From a checkpoint of a small image classifier.
Model: 2.57M parameters, arch squeezenet, norm batchnorm, activation relu, depths [5, 5, 5].
Rows from block 5 of a small image classifier, named by matrix and row number. Rows with one number belong to one channel. Each number is 128 + 24 x the weight over its row's rms, rounded and kept within 0 to 255. All counts start at 0. After the name is the row's rms in percent of the matrix's.
After each channel's rows are labels from the 100 images, of 14976, where the channel reaches its highest value: "strongest on" is what is common among them. Only what is clearly more common there than usual is listed. The data: microscope photos of single blood and bone marrow cells. In brackets: how many of the 100, against the usual share in percent.
# sq0: squeeze pointwise conv (model.blocks.5.sq.0.weight, 64x128x1x1), inputs 0-63
# e10: expand pointwise conv (model.blocks.5.e1.0.weight, 128x64x1x1, transposed), outputs 0-63
# e30: expand 3x3 conv (model.blocks.5.e3.0.weight, 128x64x3x3, transposed, each kernel summed), outputs 0-63

sq0.46 097 [135  98 155 142 132 123 128 130 116 133  91 134 130 124 102 106  96  99 136 140 132  86 123 133 124 101 101 131 135  95 119 105 112  99 115 120 130 101 114 153 172 123  99 132 133 123 121 116 131 124 166 115  96 130 120 123 131 132 118  96  99 109 147 123]
e10.46 105 [172 155 132 120 146 107 130  85 140 113  99 153 148 116 120  95 154 116 113 144 144 102 121 109 144 133  91  80  81 140 131 139 109 104 131  92 108 158 136 172 121 134  97 127 105 128 122 171 102 117 161  86 102 132 117 128 133 111 100 139 140 156  98 162]
e30.46 092 [128  81 116 128 110 164  75 135 104  92 150 136 114 104  67 111 115  81  96 117 100 120  71 125 153 147 104 147 139 138 106 138 148  89 117 116 130 130 154 102  67 153 129 150 134 123 155 115 121  93 139 113 109 130 152 126 122 156 160 137 102 106 123 109]
strongest on: cell type: eosinophil (94 vs 4.2); smear: peripheral blood (57 vs 16.2)

sq0.57 098 [123 105 105 142 132 136 158 105 121 135 131 137 121 123 109 112 108 103 128 137 143  91 166 120 114 126 124 181 114 121 136 116 151 126 138 115 125 109 105  91 112 125 110 104 122 139 142 101 155 128 110 100  82 140 145 136 135 172 125 121 119 147 137 127]
e10.57 092 [123 129 128 113 104 172 180  81 139 112 132  89 130 134 148 121 123  94 111 134 136 168 116  96 116 112 110  87  89 122  73 131 119 130 108 134 161 119 113 124  76 110 149 127 148 101 130 100  84  88 102 114 219 133  99 127 102  96 144  97  87  90 132 136]
e30.57 082 [117 120 109 137  82 120 143 123 127 135 140  97 127  85  97  98 102 141 131 154 164 102 133 119  90 132 120 108 145 108 101 119  65 106 152  99  92 122 135  73 111 107  83 135 103 124  72 117 120 118 150 122 136 107 109 130 121 155  99 118 129  66 160  99]
strongest on: cell type: erythroblast (33 vs 14.3)

sq0.32 104 [102 124 126 154 179 153 152 142  96 149 123 177 105 127 147  87 120  93 180 136 150 103 157 185 127 153 126 210 131 117 143 110 118 123 120 123 128  95 106 126  93 136 106 121 118 151 132 115 150 133 102  97  94 139 189 123 121 139 116 109  99 138 101 124]
e10.32 095 [143 156 102 112 126 198 119 110 153 125 129  78 127 123 163 145 111 128 120 122 136 152 138  97 134 116 101  94  78 122  97 108  83 106  81 126 123 130  51 162  62 110 149 127 101 140 129 116  76 122 132 109 153 165 126 128 100 107 140 126 119 104 123 152]
e30.32 118 [124 118  94 147 100 103 134 145 134 142 131 120 134 120 107 145 133 116 129 108 147 116 114 148  80 135 132 128 117  84 132  66  66  94 126 114  94 143  97  98 119 131  79 119  79 135  47  85 134 132 146 134 113 123 118 123 116 155  91 122 134  87 142 120]
strongest on: cell type: promyelocyte (26 vs 6.4)

sq0.2 104 [111 145 118 121 124  95 140 150  88 139 127 122  98  98 135  92 140  92 124 134 140 133 122 134 121  96 106 133 118 122 101  94  90 103 119  92 129  93 147 140 137 126 126 138 120  97  88 127 138 131 114  87 123 128 131 133 115  87 102 114 119 142  82 132]
e10.2 106 [152  81 146 120 148  89 130  81 156 124 134 112 141  80  58 102 124 162 141 132 149 127 120 122 142 129 121 108 133  90 140 118 139  92 154 139 126 142 102 164 118 154 125 129 104 141 125 119  94 168 143  77  72 144 142 128 163 113 109 132 141 107 145  95]
e30.2 112 [ 86 106 137  96 135 172 126 156 131 128 131 163 114 127 110 147 158 143  97 130 113 159  67 142 126 118 149 158 165 143 133 112 160 151  68 112 157 153 156 129 115 179 106 167 136 132 158 136 105 161 116 126 162 130 150 131 127 130 175 100 136 149 135 162]
strongest on: cell type: plasma cell (35 vs 3.6)

sq0.0 095 [106 126 136 120 106 132 165 122 146 129 121 105 136 117 113 137 129 121  93 136 154 128 112  99 119 119 111  99 113  94 132 126 139 144  86 104 126 130 111 115 122 140 128 149 125 135 136 121 135 145 142 104 117 150 101 103 161 118 136  89 105 158 134 123]
e10.0 097 [115 105 104  92 112  83 119 124  72 128 142 108 118 124 111 185 102 161  83  66 118  97 115 146 123 103 113 138 177 131 117  95 113  92 141 135 107 115 130 116 151  97 110 125 113 111 137  90 123 132 127 147 115 106 182 128 130 103 167 188 130  90 131 120]
e30.0 091 [122 130 106 117 125 119  89 141 121 111 130 104 135 105 134 117 103 145 138 111 100 108 124 131 119 118 112 113 138 128 110 124 141 141 158 101 125 123 117 143 120 111 140 148 154 152 133 125 158 146  88 119 164 126 119  96 125  58  95 134  96 149 127 131]
strongest on: cell type: erythroblast (52 vs 14.3)

sq0.15 092 [124 119 127 124 113 117 112 144 148 103  95 126 131 129 141 166 111 134 115 132 122 143 131 129 130 135 115 155 116 104 134 126 131 146 114 126 126 145 126 124 122 133 143 149 114 111 140 119 122 126 124 131 144 121 145 151 123 150 133 120 106 126 149 133]
e10.15 073 [116 113 107 139  81 127 179 143  95 130 126 126 161 110 135  98  85  90 120 133 135 143  92 148  95  76 118 125 106 102 105 123 145 131 125 127 125  73 143 140 154 114 163 126 135 131 135 126 164 126  81 124 140  98 111 128  95 101  93 109 107 109 128 104]
e30.15 068 [150 118  97 134 111  98 126 149 126 144 114 131 131 154  96  93 101 121  93  86 149 109 146 136 138 131  59 140 163  97 146 143 158 121 108 121 160 117 130 101  94  76 169 156  98 122 161 120 149  76  82 115 144 126 136 102 110 109 126 122 140  86 140 127]
strongest on: cell type: erythroblast (50 vs 14.3)

sq0.62 101 [101 125 143 102 138 113 141 133 108 162  76 122 105 113 133 113 100 121 144 135 128 152 104 138  96 105 110 139 115 122  93  84 100  78 127 110 126  76 143 149 119 118 157 112 126 111  98  87 119 137  95  97 152 102 151 146  97 102 104 119 109 128  52 126]
e10.62 096 [164  86 115 122 123 111 102  91 129 151 125 116 140 103  88 108 124 149 125 117 143 111 145 126 119 108 127 123 146  98 130  99 116 109 134 132 124 140  82 227  98 146 117 127 104 154 135 137 109 140 147 133  94 144 126 129 126 152 113 117 117 123 124 105]
e30.62 097 [113  79 119 114 114 132 128 154 137 122 135 178 129 135 103 163 148 116 114 139 109 170  70 140  85 125 129 147 164 113 133 107 117 138  76 143 136 149 116  99 114 164 113 127 108 151 108 108 148 150  99 144 168 132 135  89 122 131 169 115 154 105 124 161]
strongest on: cell type: plasma cell (35 vs 3.6)

sq0.34 098 [114 151 154 142 112 154 118 158 100  83 113 105 112 106 159 109 125 110 120 143 135 130 133 120 110 126 135 101 149 123  98 123 110 111 114 139 128 104 151 153 120 144 122 122 155 139 137 158 135 135 143 137 126 106 128 122 136 152 105 106 104 125  99 124]
e10.34 089 [124 159 134 120 152 121 141 125 117 115 131 100  85 131 133  87 111 140 144 124 109 150  92 126  92 153 126 102  99 118 105  99 107  67 119 160  96 107 106 159 127 102 136 126  94 153 122 126  96 136 133 118 103 141 111 127 127 103 104 124 159  86 122 124]
e30.34 083 [111 155  98 116 158 129 145 180 151 141 143 124 157 184 124 132 177 159 120 139 100 108  85 138 121 102 152 163 154 112 166 115 111 114  92 109 132 130 123 171 151 146  98 149 128 149 153 107 114 139 138 158 175 167 132 151 129 158 101 132 123 156 140 132]
strongest on: cell type: segmented neutrophil (81 vs 20); smear: peripheral blood (48 vs 16.2)

sq0.40 093 [140 121 129 114 144 114 118 133 159 110 125 148 136 127 134 122 109  93 136 125 121 118 113 143 144 135 135  88 114 141 135 114 119  92 141 128 129 114 157 143 138 120  98 113 110 114 138 122  98 126 143 128 104 100  89 125 130 117 128 138 110  86 174 131]
e10.40 103 [173 132  86 129 168 118 131 113 121 122 116 149 145  91 117  93 147 136  75 118 151 108  84 125 139 136  83 110  79 131 139 124  91  77 145  74  92 162 142 160 137 122 122 124  83 128 136 167 115 143 113 125  99 127 100 127 113  99  95 120 160 145 117 152]
e30.40 110 [130  91 103 145 138 138 102 136 132 117 150 105 129 139 131  98  99 122  87  72 103 101  92 113 134 108 136 160 113 123 127 140 172 107 130 166 172 111 106  80  77 112 182 132 118  89 173 113 105  92 133  87 128 140 127 124 105 122 155 109 107 123 126 103]
strongest on: cell type: eosinophil (36 vs 4.2)

sq0.63 094 [108 133 123 118 106 143 141 134 144 109 103 123 149 132 150 128 131 112 115 140 154 140 164 116 151 109 108 145 119 144 143 140 124 135 103 127 130 138 130 135 131 120 124 141  99 139 134 131 140 130 145 141 140 139 136 134 132 173 126  95 108 131 147 126]
e10.63 096 [ 97 153 156  79 135 139 109 114 126  80 136  69 123 158 160 103  89 124 118 108 157 148  88 100 100  86 139 132 107 134 104 104 107 117 128 148 132 123 103 122 122 110 133 126 112 152 128 102  94 123 134 132 130 168 118 125 106 128 104 168 142  96 130  97]
e30.63 085 [126 162 104 168 122 130 113 156 133 127 106  74 129 120 117 104 114 174 133 106 106 113 110 117 133  83 135 117 189 103 111 127 122 112 134 133 121 108 127 124 114 128 120 154 123 118 137 103 132 125 112 107 162 100  92 130 137 109 111 141 104 124 132 103]
strongest on: cell type: erythroblast (32 vs 14.3)

sq0.1 099 [106 175 135 131 116 143 148 164 131 168 136 147 114 124 164 105 158 102 122 136 144 141 168 132 105 150 155 158 155 140 127  96 117 157 127 139 130 112 113 153 129 154 106 142 143 163 132 146 155 133  95 121 100 157 130 140 135 128  98 131 128 161 117 131]
e10.1 072 [109 136 121  60 151 116  96  73  81 100 139 100 146 133 107 158 110 151 163  82 115 122  76 124 137 109 106 112 122 131 104 137 113  86  72 135 141 112 120 161 101 107 155 124 107 137 127 125  85 132 117 125 119 105 155 129 122  95 143 128 145 111 107  81]
e30.1 090 [148 117 100  86 111 114 129 146 126 117 143 166  72 153 158 114 137 126 139 160 133 134 140 130 101  98 138 136 133 126 133  84  83 117 132 126  89  97 140 141 143 139 116 119  94 165  87  97 119 147 163 157 157  82 139 106  91 139  79 127 137  88  55 155]
strongest on: cell type: erythroblast (32 vs 14.3)

sq0.37 096 [169 135 174 135 129 138 125 138 106 121 125 120 116 140 115 120 130 131 127 121 141 123 118 120 130  92 129 106 154  91 138 134 125 137 133 132 130 130 108 148 255 134 134 144 150 142 122 148 109 138 237 113 130 137  91 116 165 132 127 118 105 147 197 126]
e10.37 105 [148 194 132 128 161 128 133 118  97  95 130 171 115 109 150 130 163 129 141 119 128 124 131 130 119 129 148 137 115 130 129 178 146  96 127 136 101 142 171 117 159 102 138 127  99 132 127 161 123 123 138 111 148 105 136 128 111 124 143 152 165 162 127 165]
e30.37 116 [147  86  99 120 139 146 145 117 107 103 141 137 130 116 140 153 122 140 103  62 111 136 137 115 168 153 175 170 132 154 137 161 147 136 105 116 109 161 140  98 133 138 131 123 152 129 165 146 100 119 137  96 156 135 136 131 121 169 151 129 148 139 153 125]
strongest on: cell type: eosinophil (88 vs 4.2); smear: peripheral blood (62 vs 16.2)

sq0.36 101 [ 74 162 127 104 119 116 118 165 173  79 153 146 149 137 167 134 156 137 124 152 116 149 138 131 116 146 113 157 158  91 137 142  93 101  90 127 128 132 114 120  94 165 139 123 145 114 149 176 140 114 116 122 154 140 128 110 106 118 116  85  78 103 150 127]
e10.36 090 [106 117 118 119 158 122 116 144 103 150  95 123 159 167 137  98 154 127 134 125 163 114  92  94 121  94 161 134 142 197 121 120 126 122  93 120 115 106 118 144  98 152 127 129 148 116 115 172 140 133 114  97 113 152 138 128 119 154 102 162 148 131 100 117]
e30.36 108 [127 146  82 137 110 102 129 147 121 153 139 123 141 125  45  97 150 131 119 126 130 142  91 117 112 132 140 137 152  88 126  82 121 121 110 149 115 118 106 132  81 169 156 154  92 106 109  60 120 102 106 160 149 122 119 128 114 139 144 122 118 113 113 115]
strongest on: cell type: segmented neutrophil (77 vs 20)