config.yaml
model: "image classifier"
dataset: "microscope photos of single blood and bone marrow cells"
train_examples: 97085
image_size: 48
crop_scale_min: 0.5
horizontal_flip: true
translate: 0.12
cutout: 0.4
targets: ["cell type"]
num_classes: 17
arch: "squeezenet"
norm: "batchnorm"
hidden_act: "relu"
depths: [5, 5, 5]
kernel_size: 3
stem: "single"
widths: [128, 256, 512]
loss: "cross_entropy"
head_dropout: 0.1
init: "torch_default"
optimizer: "adam_atan2"
learning_rate: 0.0016
beta1: 0.9
beta2: 0.95
max_grad_norm: 5.0
max_steps: 16100
batch_size: 128
epochs: 21.2
lr_schedule: "wsd_sqrt"
decay_fraction: 0.2
final_lr_fraction: 0.01
warmup_steps: 1610
weight_decay: 0.4
Rows from block 10, named by matrix and row number. Rows with one number belong to one channel. Each number is 200 + 30 x the weight over its row's rms, rounded and kept within 0 to 999. All counts start at 0.
# sq0: squeeze pointwise conv (model.blocks.10.sq.0.weight, 128x256x1x1), inputs 0-85
# e10: expand pointwise conv (model.blocks.10.e1.0.weight, 256x128x1x1, transposed), outputs 0-85
# e30: expand 3x3 conv (model.blocks.10.e3.0.weight, 256x128x3x3, transposed), outputs 0-8, a 3x3 kernel for each
sq0.60,216,194,230,200,275,188,163,204,237,228,230,200,198,221,199,204,184,214,186,214,188,225,171,271,166,184,241,198,247,139,228,245,255,196,214,220,160,164,181,188,167,164,175,191,242,216,245,161,202,268,143,274,270,165,181,156,182,237,219,204,156,191,194,268,270,182,214,166,254,173,198,241,172,181,222,169,239,200,224,196,147,208,216,217,266,216
e10.60,144,148,174,165,177,254,219,190,165,244,199,190,217,177,211,230,219,194,183,166,224,139,254,204,193,224,187,201,211,169,250,176,184,223,165,189,193,211,198,200,212,188,200,192,209,211,179,195,243,250,176,204,193,204,175,175,293,184,214,252,171,161,202,215,219,176,151,187,206,197,185,200,206,156,175,204,205,173,200,218,287,245,197,253,254,224
e30.60,229,232,184,211,187,188,226,215,166,161,181,137,198,258,169,183,202,208,266,213,231,236,175,223,246,230,257,148,164,172,172,175,178,136,183,166,210,194,212,208,197,189,195,207,225,268,266,241,215,190,199,246,174,191,177,159,201,176,143,198,168,227,229,231,199,220,237,172,212,225,187,183,176,164,166,204,266,163,205,181,174
sq0.61,194,320,227,217,166,249,217,206,184,238,180,202,215,200,198,205,176,217,274,188,187,208,247,174,217,263,150,280,186,184,197,153,189,167,236,155,228,190,215,194,189,246,191,165,191,225,173,191,178,191,208,170,197,162,173,196,191,203,199,275,211,205,268,166,179,277,238,180,196,186,169,179,230,248,157,240,196,200,208,198,197,173,203,235,189,195
e10.61,222,228,155,199,190,186,169,217,210,207,224,169,209,179,191,158,160,192,208,221,208,207,193,273,206,179,166,199,143,197,176,262,204,201,178,176,214,171,179,172,234,191,200,203,205,176,274,184,189,188,189,193,170,179,138,197,191,163,206,189,182,217,210,197,204,219,203,216,207,169,178,202,177,228,221,175,213,159,246,168,189,180,228,181,182,186
e30.61,240,209,208,188,161,202,149,155,212,170,221,257,139,148,198,219,206,200,175,218,203,208,224,236,199,238,201,150,178,188,194,178,192,181,213,236,214,246,222,197,243,224,185,192,195,190,142,141,218,226,224,219,221,253,178,215,208,228,220,204,225,204,194,214,193,172,220,135,190,154,200,195,172,183,201,186,220,183,195,196,180
sq0.62,193,223,206,152,165,160,211,171,185,169,149,201,177,136,199,196,193,184,158,177,185,205,148,172,213,147,171,225,169,214,198,185,185,167,195,192,222,168,202,167,175,141,193,183,204,131,151,170,228,225,217,178,200,197,198,190,154,162,183,219,208,139,149,216,121,160,114,204,202,185,153,170,142,218,171,183,103,199,226,197,195,197,135,190,214,156
e10.62,272,199,191,231,166,184,155,198,203,179,195,212,197,185,209,153,182,182,239,211,218,206,203,240,194,201,221,200,169,169,148,217,214,204,187,174,206,191,219,217,228,201,201,213,213,158,219,185,164,201,253,201,166,200,174,189,168,187,205,119,204,203,177,188,223,211,252,172,200,218,190,231,160,243,215,216,160,195,237,224,170,146,182,172,166,216
e30.62,186,167,179,206,163,193,156,145,229,188,209,248,168,91,241,171,171,212,224,236,210,212,242,219,209,220,200,193,230,190,216,249,182,197,213,174,253,245,194,238,249,207,194,205,214,203,170,152,171,215,176,186,208,171,178,219,190,232,249,176,193,178,102,210,188,169,196,148,212,157,235,231,216,222,233,219,210,228,206,235,204
sq0.63,232,203,232,214,167,240,217,205,196,190,183,199,223,196,204,203,233,185,226,196,177,204,228,166,191,245,178,192,198,210,184,166,188,191,175,178,185,173,219,211,172,240,230,192,137,217,194,166,176,198,194,174,205,199,245,242,207,221,208,219,222,213,245,172,197,251,225,205,184,206,199,180,232,182,223,237,226,199,218,205,210,178,213,177,194,233
e10.63,188,185,180,218,202,178,184,241,174,199,221,193,115,169,211,220,196,199,179,92,164,241,151,169,118,125,221,198,208,183,218,207,220,199,182,200,218,205,198,211,150,192,198,182,210,172,159,198,260,201,170,161,208,194,229,187,205,202,185,233,147,239,242,175,201,142,185,190,226,214,206,171,199,182,129,206,205,209,193,189,196,195,200,172,186,194
e30.63,221,256,200,190,262,183,166,151,161,178,147,173,198,253,119,201,237,170,139,250,227,210,186,233,178,200,220,195,197,221,202,213,246,149,146,247,134,181,213,115,185,232,138,118,162,198,198,199,206,184,224,209,237,236,203,200,212,200,224,250,172,157,248,205,242,186,155,240,206,123,176,233,212,225,240,214,172,244,213,210,250
sq0.64,265,190,196,238,222,169,200,208,175,262,330,204,185,194,200,206,227,204,196,227,263,194,157,224,165,194,191,205,329,213,188,193,189,186,203,187,196,185,221,242,184,190,219,200,194,237,198,186,181,204,229,227,202,205,220,267,189,175,346,206,185,230,181,214,248,160,245,236,193,168,170,207,202,171,197,167,252,200,188,203,178,197,163,206,216,183
e10.64,158,173,196,187,203,231,239,208,192,236,203,227,156,198,241,209,238,193,161,171,170,191,241,203,177,200,161,198,179,198,319,189,192,182,178,204,201,178,213,182,229,248,200,197,215,178,176,200,248,262,148,200,240,169,223,210,237,180,210,234,208,197,230,225,238,186,132,201,213,183,221,212,183,164,175,185,220,182,195,240,239,241,199,238,271,169
e30.64,198,185,195,185,211,166,211,189,176,199,173,139,170,259,156,200,194,188,227,195,213,193,138,222,224,218,238,173,217,210,159,215,264,207,234,243,201,239,207,201,232,182,163,197,170,195,220,212,202,149,178,235,150,199,183,178,207,166,151,245,218,250,263,207,162,232,224,243,187,219,171,200,163,188,148,201,258,183,178,164,164
sq0.65,161,266,203,155,172,162,202,206,220,159,166,199,174,218,200,202,152,185,184,153,188,234,155,182,206,170,230,275,167,214,236,208,217,212,198,217,278,204,199,146,186,159,177,190,226,199,211,206,260,224,230,183,222,181,149,141,171,192,163,251,201,192,162,231,206,189,203,227,214,191,212,215,149,300,213,188,216,201,216,198,220,255,188,196,237,196
e10.65,248,200,229,171,179,177,179,192,188,186,207,220,237,222,152,153,168,210,178,273,207,169,176,254,242,183,207,201,154,227,166,212,180,170,216,184,191,204,195,195,259,220,200,176,218,201,238,195,183,211,191,209,171,138,210,232,171,197,157,194,206,148,170,234,178,239,220,207,224,185,191,194,198,275,292,174,190,160,234,156,210,187,208,193,162,171
e30.65,215,195,184,173,168,216,210,170,236,228,230,220,178,166,170,204,185,186,176,150,195,152,162,193,162,175,168,179,206,226,210,167,180,207,177,165,264,225,240,222,216,228,245,218,204,205,121,185,198,175,190,225,179,217,174,228,241,230,186,191,213,181,151,188,185,203,192,177,212,200,173,171,186,187,210,194,201,190,193,215,177
sq0.66,187,233,244,221,153,276,207,219,184,203,139,195,245,222,198,203,173,192,284,160,142,218,261,154,175,284,190,215,151,186,231,169,194,209,200,171,196,162,213,216,152,259,199,138,189,247,218,167,199,197,183,160,214,193,186,187,181,196,157,214,211,223,293,189,176,294,253,180,182,220,200,196,246,208,214,253,214,200,209,201,204,155,217,200,201,241
e10.66,213,298,153,193,223,201,147,218,254,202,225,121,210,147,178,191,154,201,178,223,185,200,177,230,206,194,162,200,168,201,184,275,209,173,165,185,208,161,138,165,207,172,201,194,190,203,279,200,165,197,193,207,142,144,112,196,162,194,177,166,171,240,223,188,215,202,204,224,190,142,185,207,206,216,212,143,223,199,224,157,201,192,236,181,181,155
e30.66,244,229,221,240,145,169,159,174,202,207,223,249,200,169,211,237,210,204,186,237,208,204,274,213,174,191,190,133,188,180,163,147,149,133,159,197,198,196,168,183,197,166,169,146,169,198,175,177,197,238,242,197,292,256,168,239,206,205,200,186,170,171,173,235,193,179,222,143,158,154,204,221,209,218,266,201,195,253,218,219,223
sq0.67,178,245,191,144,229,185,173,189,266,181,173,203,195,176,199,203,193,151,174,215,202,249,187,235,243,160,264,247,168,164,269,257,244,188,155,273,202,201,155,193,230,178,166,229,233,152,201,203,250,232,179,239,268,162,186,197,224,251,172,248,178,152,168,231,202,181,156,171,278,205,209,200,166,232,185,178,172,200,242,200,185,243,216,152,218,191
e10.67,229,166,206,185,118,195,174,210,179,211,219,182,217,177,157,170,162,212,246,215,267,187,207,208,192,174,209,200,205,222,172,191,184,280,185,205,196,242,194,189,205,122,200,198,184,183,200,199,217,152,216,191,167,231,174,223,238,212,244,223,164,182,182,160,156,208,205,196,217,208,212,155,176,231,227,225,186,171,186,199,173,139,213,173,186,237
e30.67,223,209,219,202,222,194,168,201,201,122,157,198,171,178,151,247,181,196,238,209,235,239,175,238,260,233,230,198,191,184,224,226,203,141,225,215,199,243,263,220,173,245,209,234,233,222,232,207,233,178,202,239,203,229,193,197,202,218,230,210,182,217,227,202,184,171,166,170,173,153,169,188,143,167,126,193,202,174,192,181,167
sq0.68,203,216,181,186,203,162,166,198,216,196,205,194,188,153,200,205,195,200,173,234,233,245,195,204,200,153,217,234,211,206,219,201,216,152,201,206,244,212,172,170,226,182,203,180,194,180,161,220,217,198,226,205,216,191,194,204,210,214,204,218,167,187,172,174,202,187,173,196,199,186,171,196,173,246,184,171,185,200,223,198,179,197,179,201,211,189
e10.68,223,151,166,209,164,213,145,169,161,206,163,181,216,220,138,163,157,198,219,244,194,200,181,228,218,200,235,201,172,210,171,172,217,199,199,205,207,198,225,197,244,176,201,162,210,165,214,163,208,148,213,207,149,230,137,218,225,187,210,177,129,122,186,239,197,183,221,173,200,191,212,235,141,223,262,180,198,176,225,209,193,136,174,192,174,219
e30.68,259,195,197,245,142,168,106,159,218,181,245,225,155,221,214,195,171,210,198,192,205,215,184,201,216,222,216,181,241,182,208,196,179,160,178,171,214,207,209,204,200,205,195,208,213,170,146,164,159,166,215,185,208,255,165,268,203,223,203,149,185,156,159,226,176,183,207,100,205,156,195,200,156,231,231,172,211,195,223,214,184
sq0.69,240,195,206,184,275,176,200,216,193,189,245,198,191,217,199,198,212,210,184,192,225,240,179,273,275,200,208,193,253,211,189,269,231,221,202,249,218,192,200,244,167,182,238,241,226,212,227,187,222,218,211,278,194,217,206,209,230,195,230,201,179,195,202,238,277,180,212,161,199,136,233,250,190,203,221,178,226,200,227,198,139,176,193,205,218,210
e10.69,127,139,136,202,210,216,197,182,141,236,179,166,188,126,216,195,203,205,212,166,192,197,218,209,144,145,189,198,208,198,214,173,211,204,124,223,222,192,192,172,227,203,199,182,207,189,160,181,219,240,180,175,165,239,188,211,294,213,222,225,152,165,224,171,200,178,170,206,200,184,211,210,186,111,146,180,221,183,202,217,213,208,205,220,199,200
e30.69,251,212,184,219,152,153,185,177,222,130,175,177,169,221,190,240,195,211,200,180,197,214,162,200,231,186,183,168,193,196,182,194,212,143,158,221,167,170,207,171,166,174,170,145,146,214,196,172,185,157,218,219,185,231,190,195,206,198,192,196,169,168,214,251,201,174,205,141,205,190,204,217,193,197,142,221,227,175,212,181,181
sq0.70,182,162,229,245,242,171,189,200,236,250,226,199,151,163,197,205,194,231,151,247,220,228,157,226,174,163,169,160,227,168,232,189,205,168,230,170,161,183,184,174,207,159,202,202,307,231,192,182,212,282,159,238,244,196,197,161,173,217,215,158,165,211,162,256,218,171,207,150,262,170,148,211,153,154,223,177,196,200,213,195,137,149,165,231,279,197
e10.70,168,153,142,176,217,299,252,160,167,240,159,182,190,184,233,246,225,188,174,193,174,186,257,184,190,223,176,200,180,144,244,163,206,174,183,182,210,179,152,186,189,197,201,208,199,195,173,198,178,216,195,207,221,183,155,153,241,171,202,169,182,171,213,201,201,223,189,209,207,167,165,225,189,158,177,162,221,194,196,196,300,253,177,270,233,193
e30.70,179,180,209,179,181,212,211,245,202,246,214,184,231,198,233,154,190,221,221,182,217,175,160,222,222,209,247,104,178,203,171,185,227,161,204,170,230,194,213,218,190,207,239,231,251,231,251,221,202,244,220,183,196,144,117,148,173,158,169,222,179,203,208,206,208,245,235,196,236,247,235,198,192,207,212,151,218,199,170,191,171
sq0.71,201,195,209,164,221,194,205,188,198,158,212,200,208,184,199,205,198,198,178,147,163,179,185,237,161,183,232,193,237,212,219,215,230,176,182,210,207,189,200,193,185,188,180,171,187,172,203,185,202,205,206,234,199,182,208,163,197,183,210,201,203,169,187,200,257,202,204,202,189,215,197,206,195,190,224,214,252,201,207,199,222,221,198,185,218,191
e10.71,174,198,159,187,198,202,171,176,158,209,172,137,150,193,164,223,209,148,177,161,192,210,201,132,187,174,237,200,268,167,201,193,194,196,174,163,206,217,268,269,216,186,200,196,244,186,195,211,236,254,207,202,169,206,219,143,216,175,176,259,121,202,200,198,207,133,210,216,214,221,152,157,217,179,204,211,194,180,156,137,228,177,192,188,202,221
e30.71,217,223,170,226,151,181,207,143,197,231,213,175,226,258,179,180,183,151,212,211,227,141,170,187,170,173,153,192,230,175,168,205,168,193,152,161,179,205,200,154,190,197,187,176,194,238,203,228,196,186,212,162,190,219,186,222,177,173,201,167,200,192,189,215,219,206,178,195,261,177,202,249,222,229,228,203,225,194,196,194,156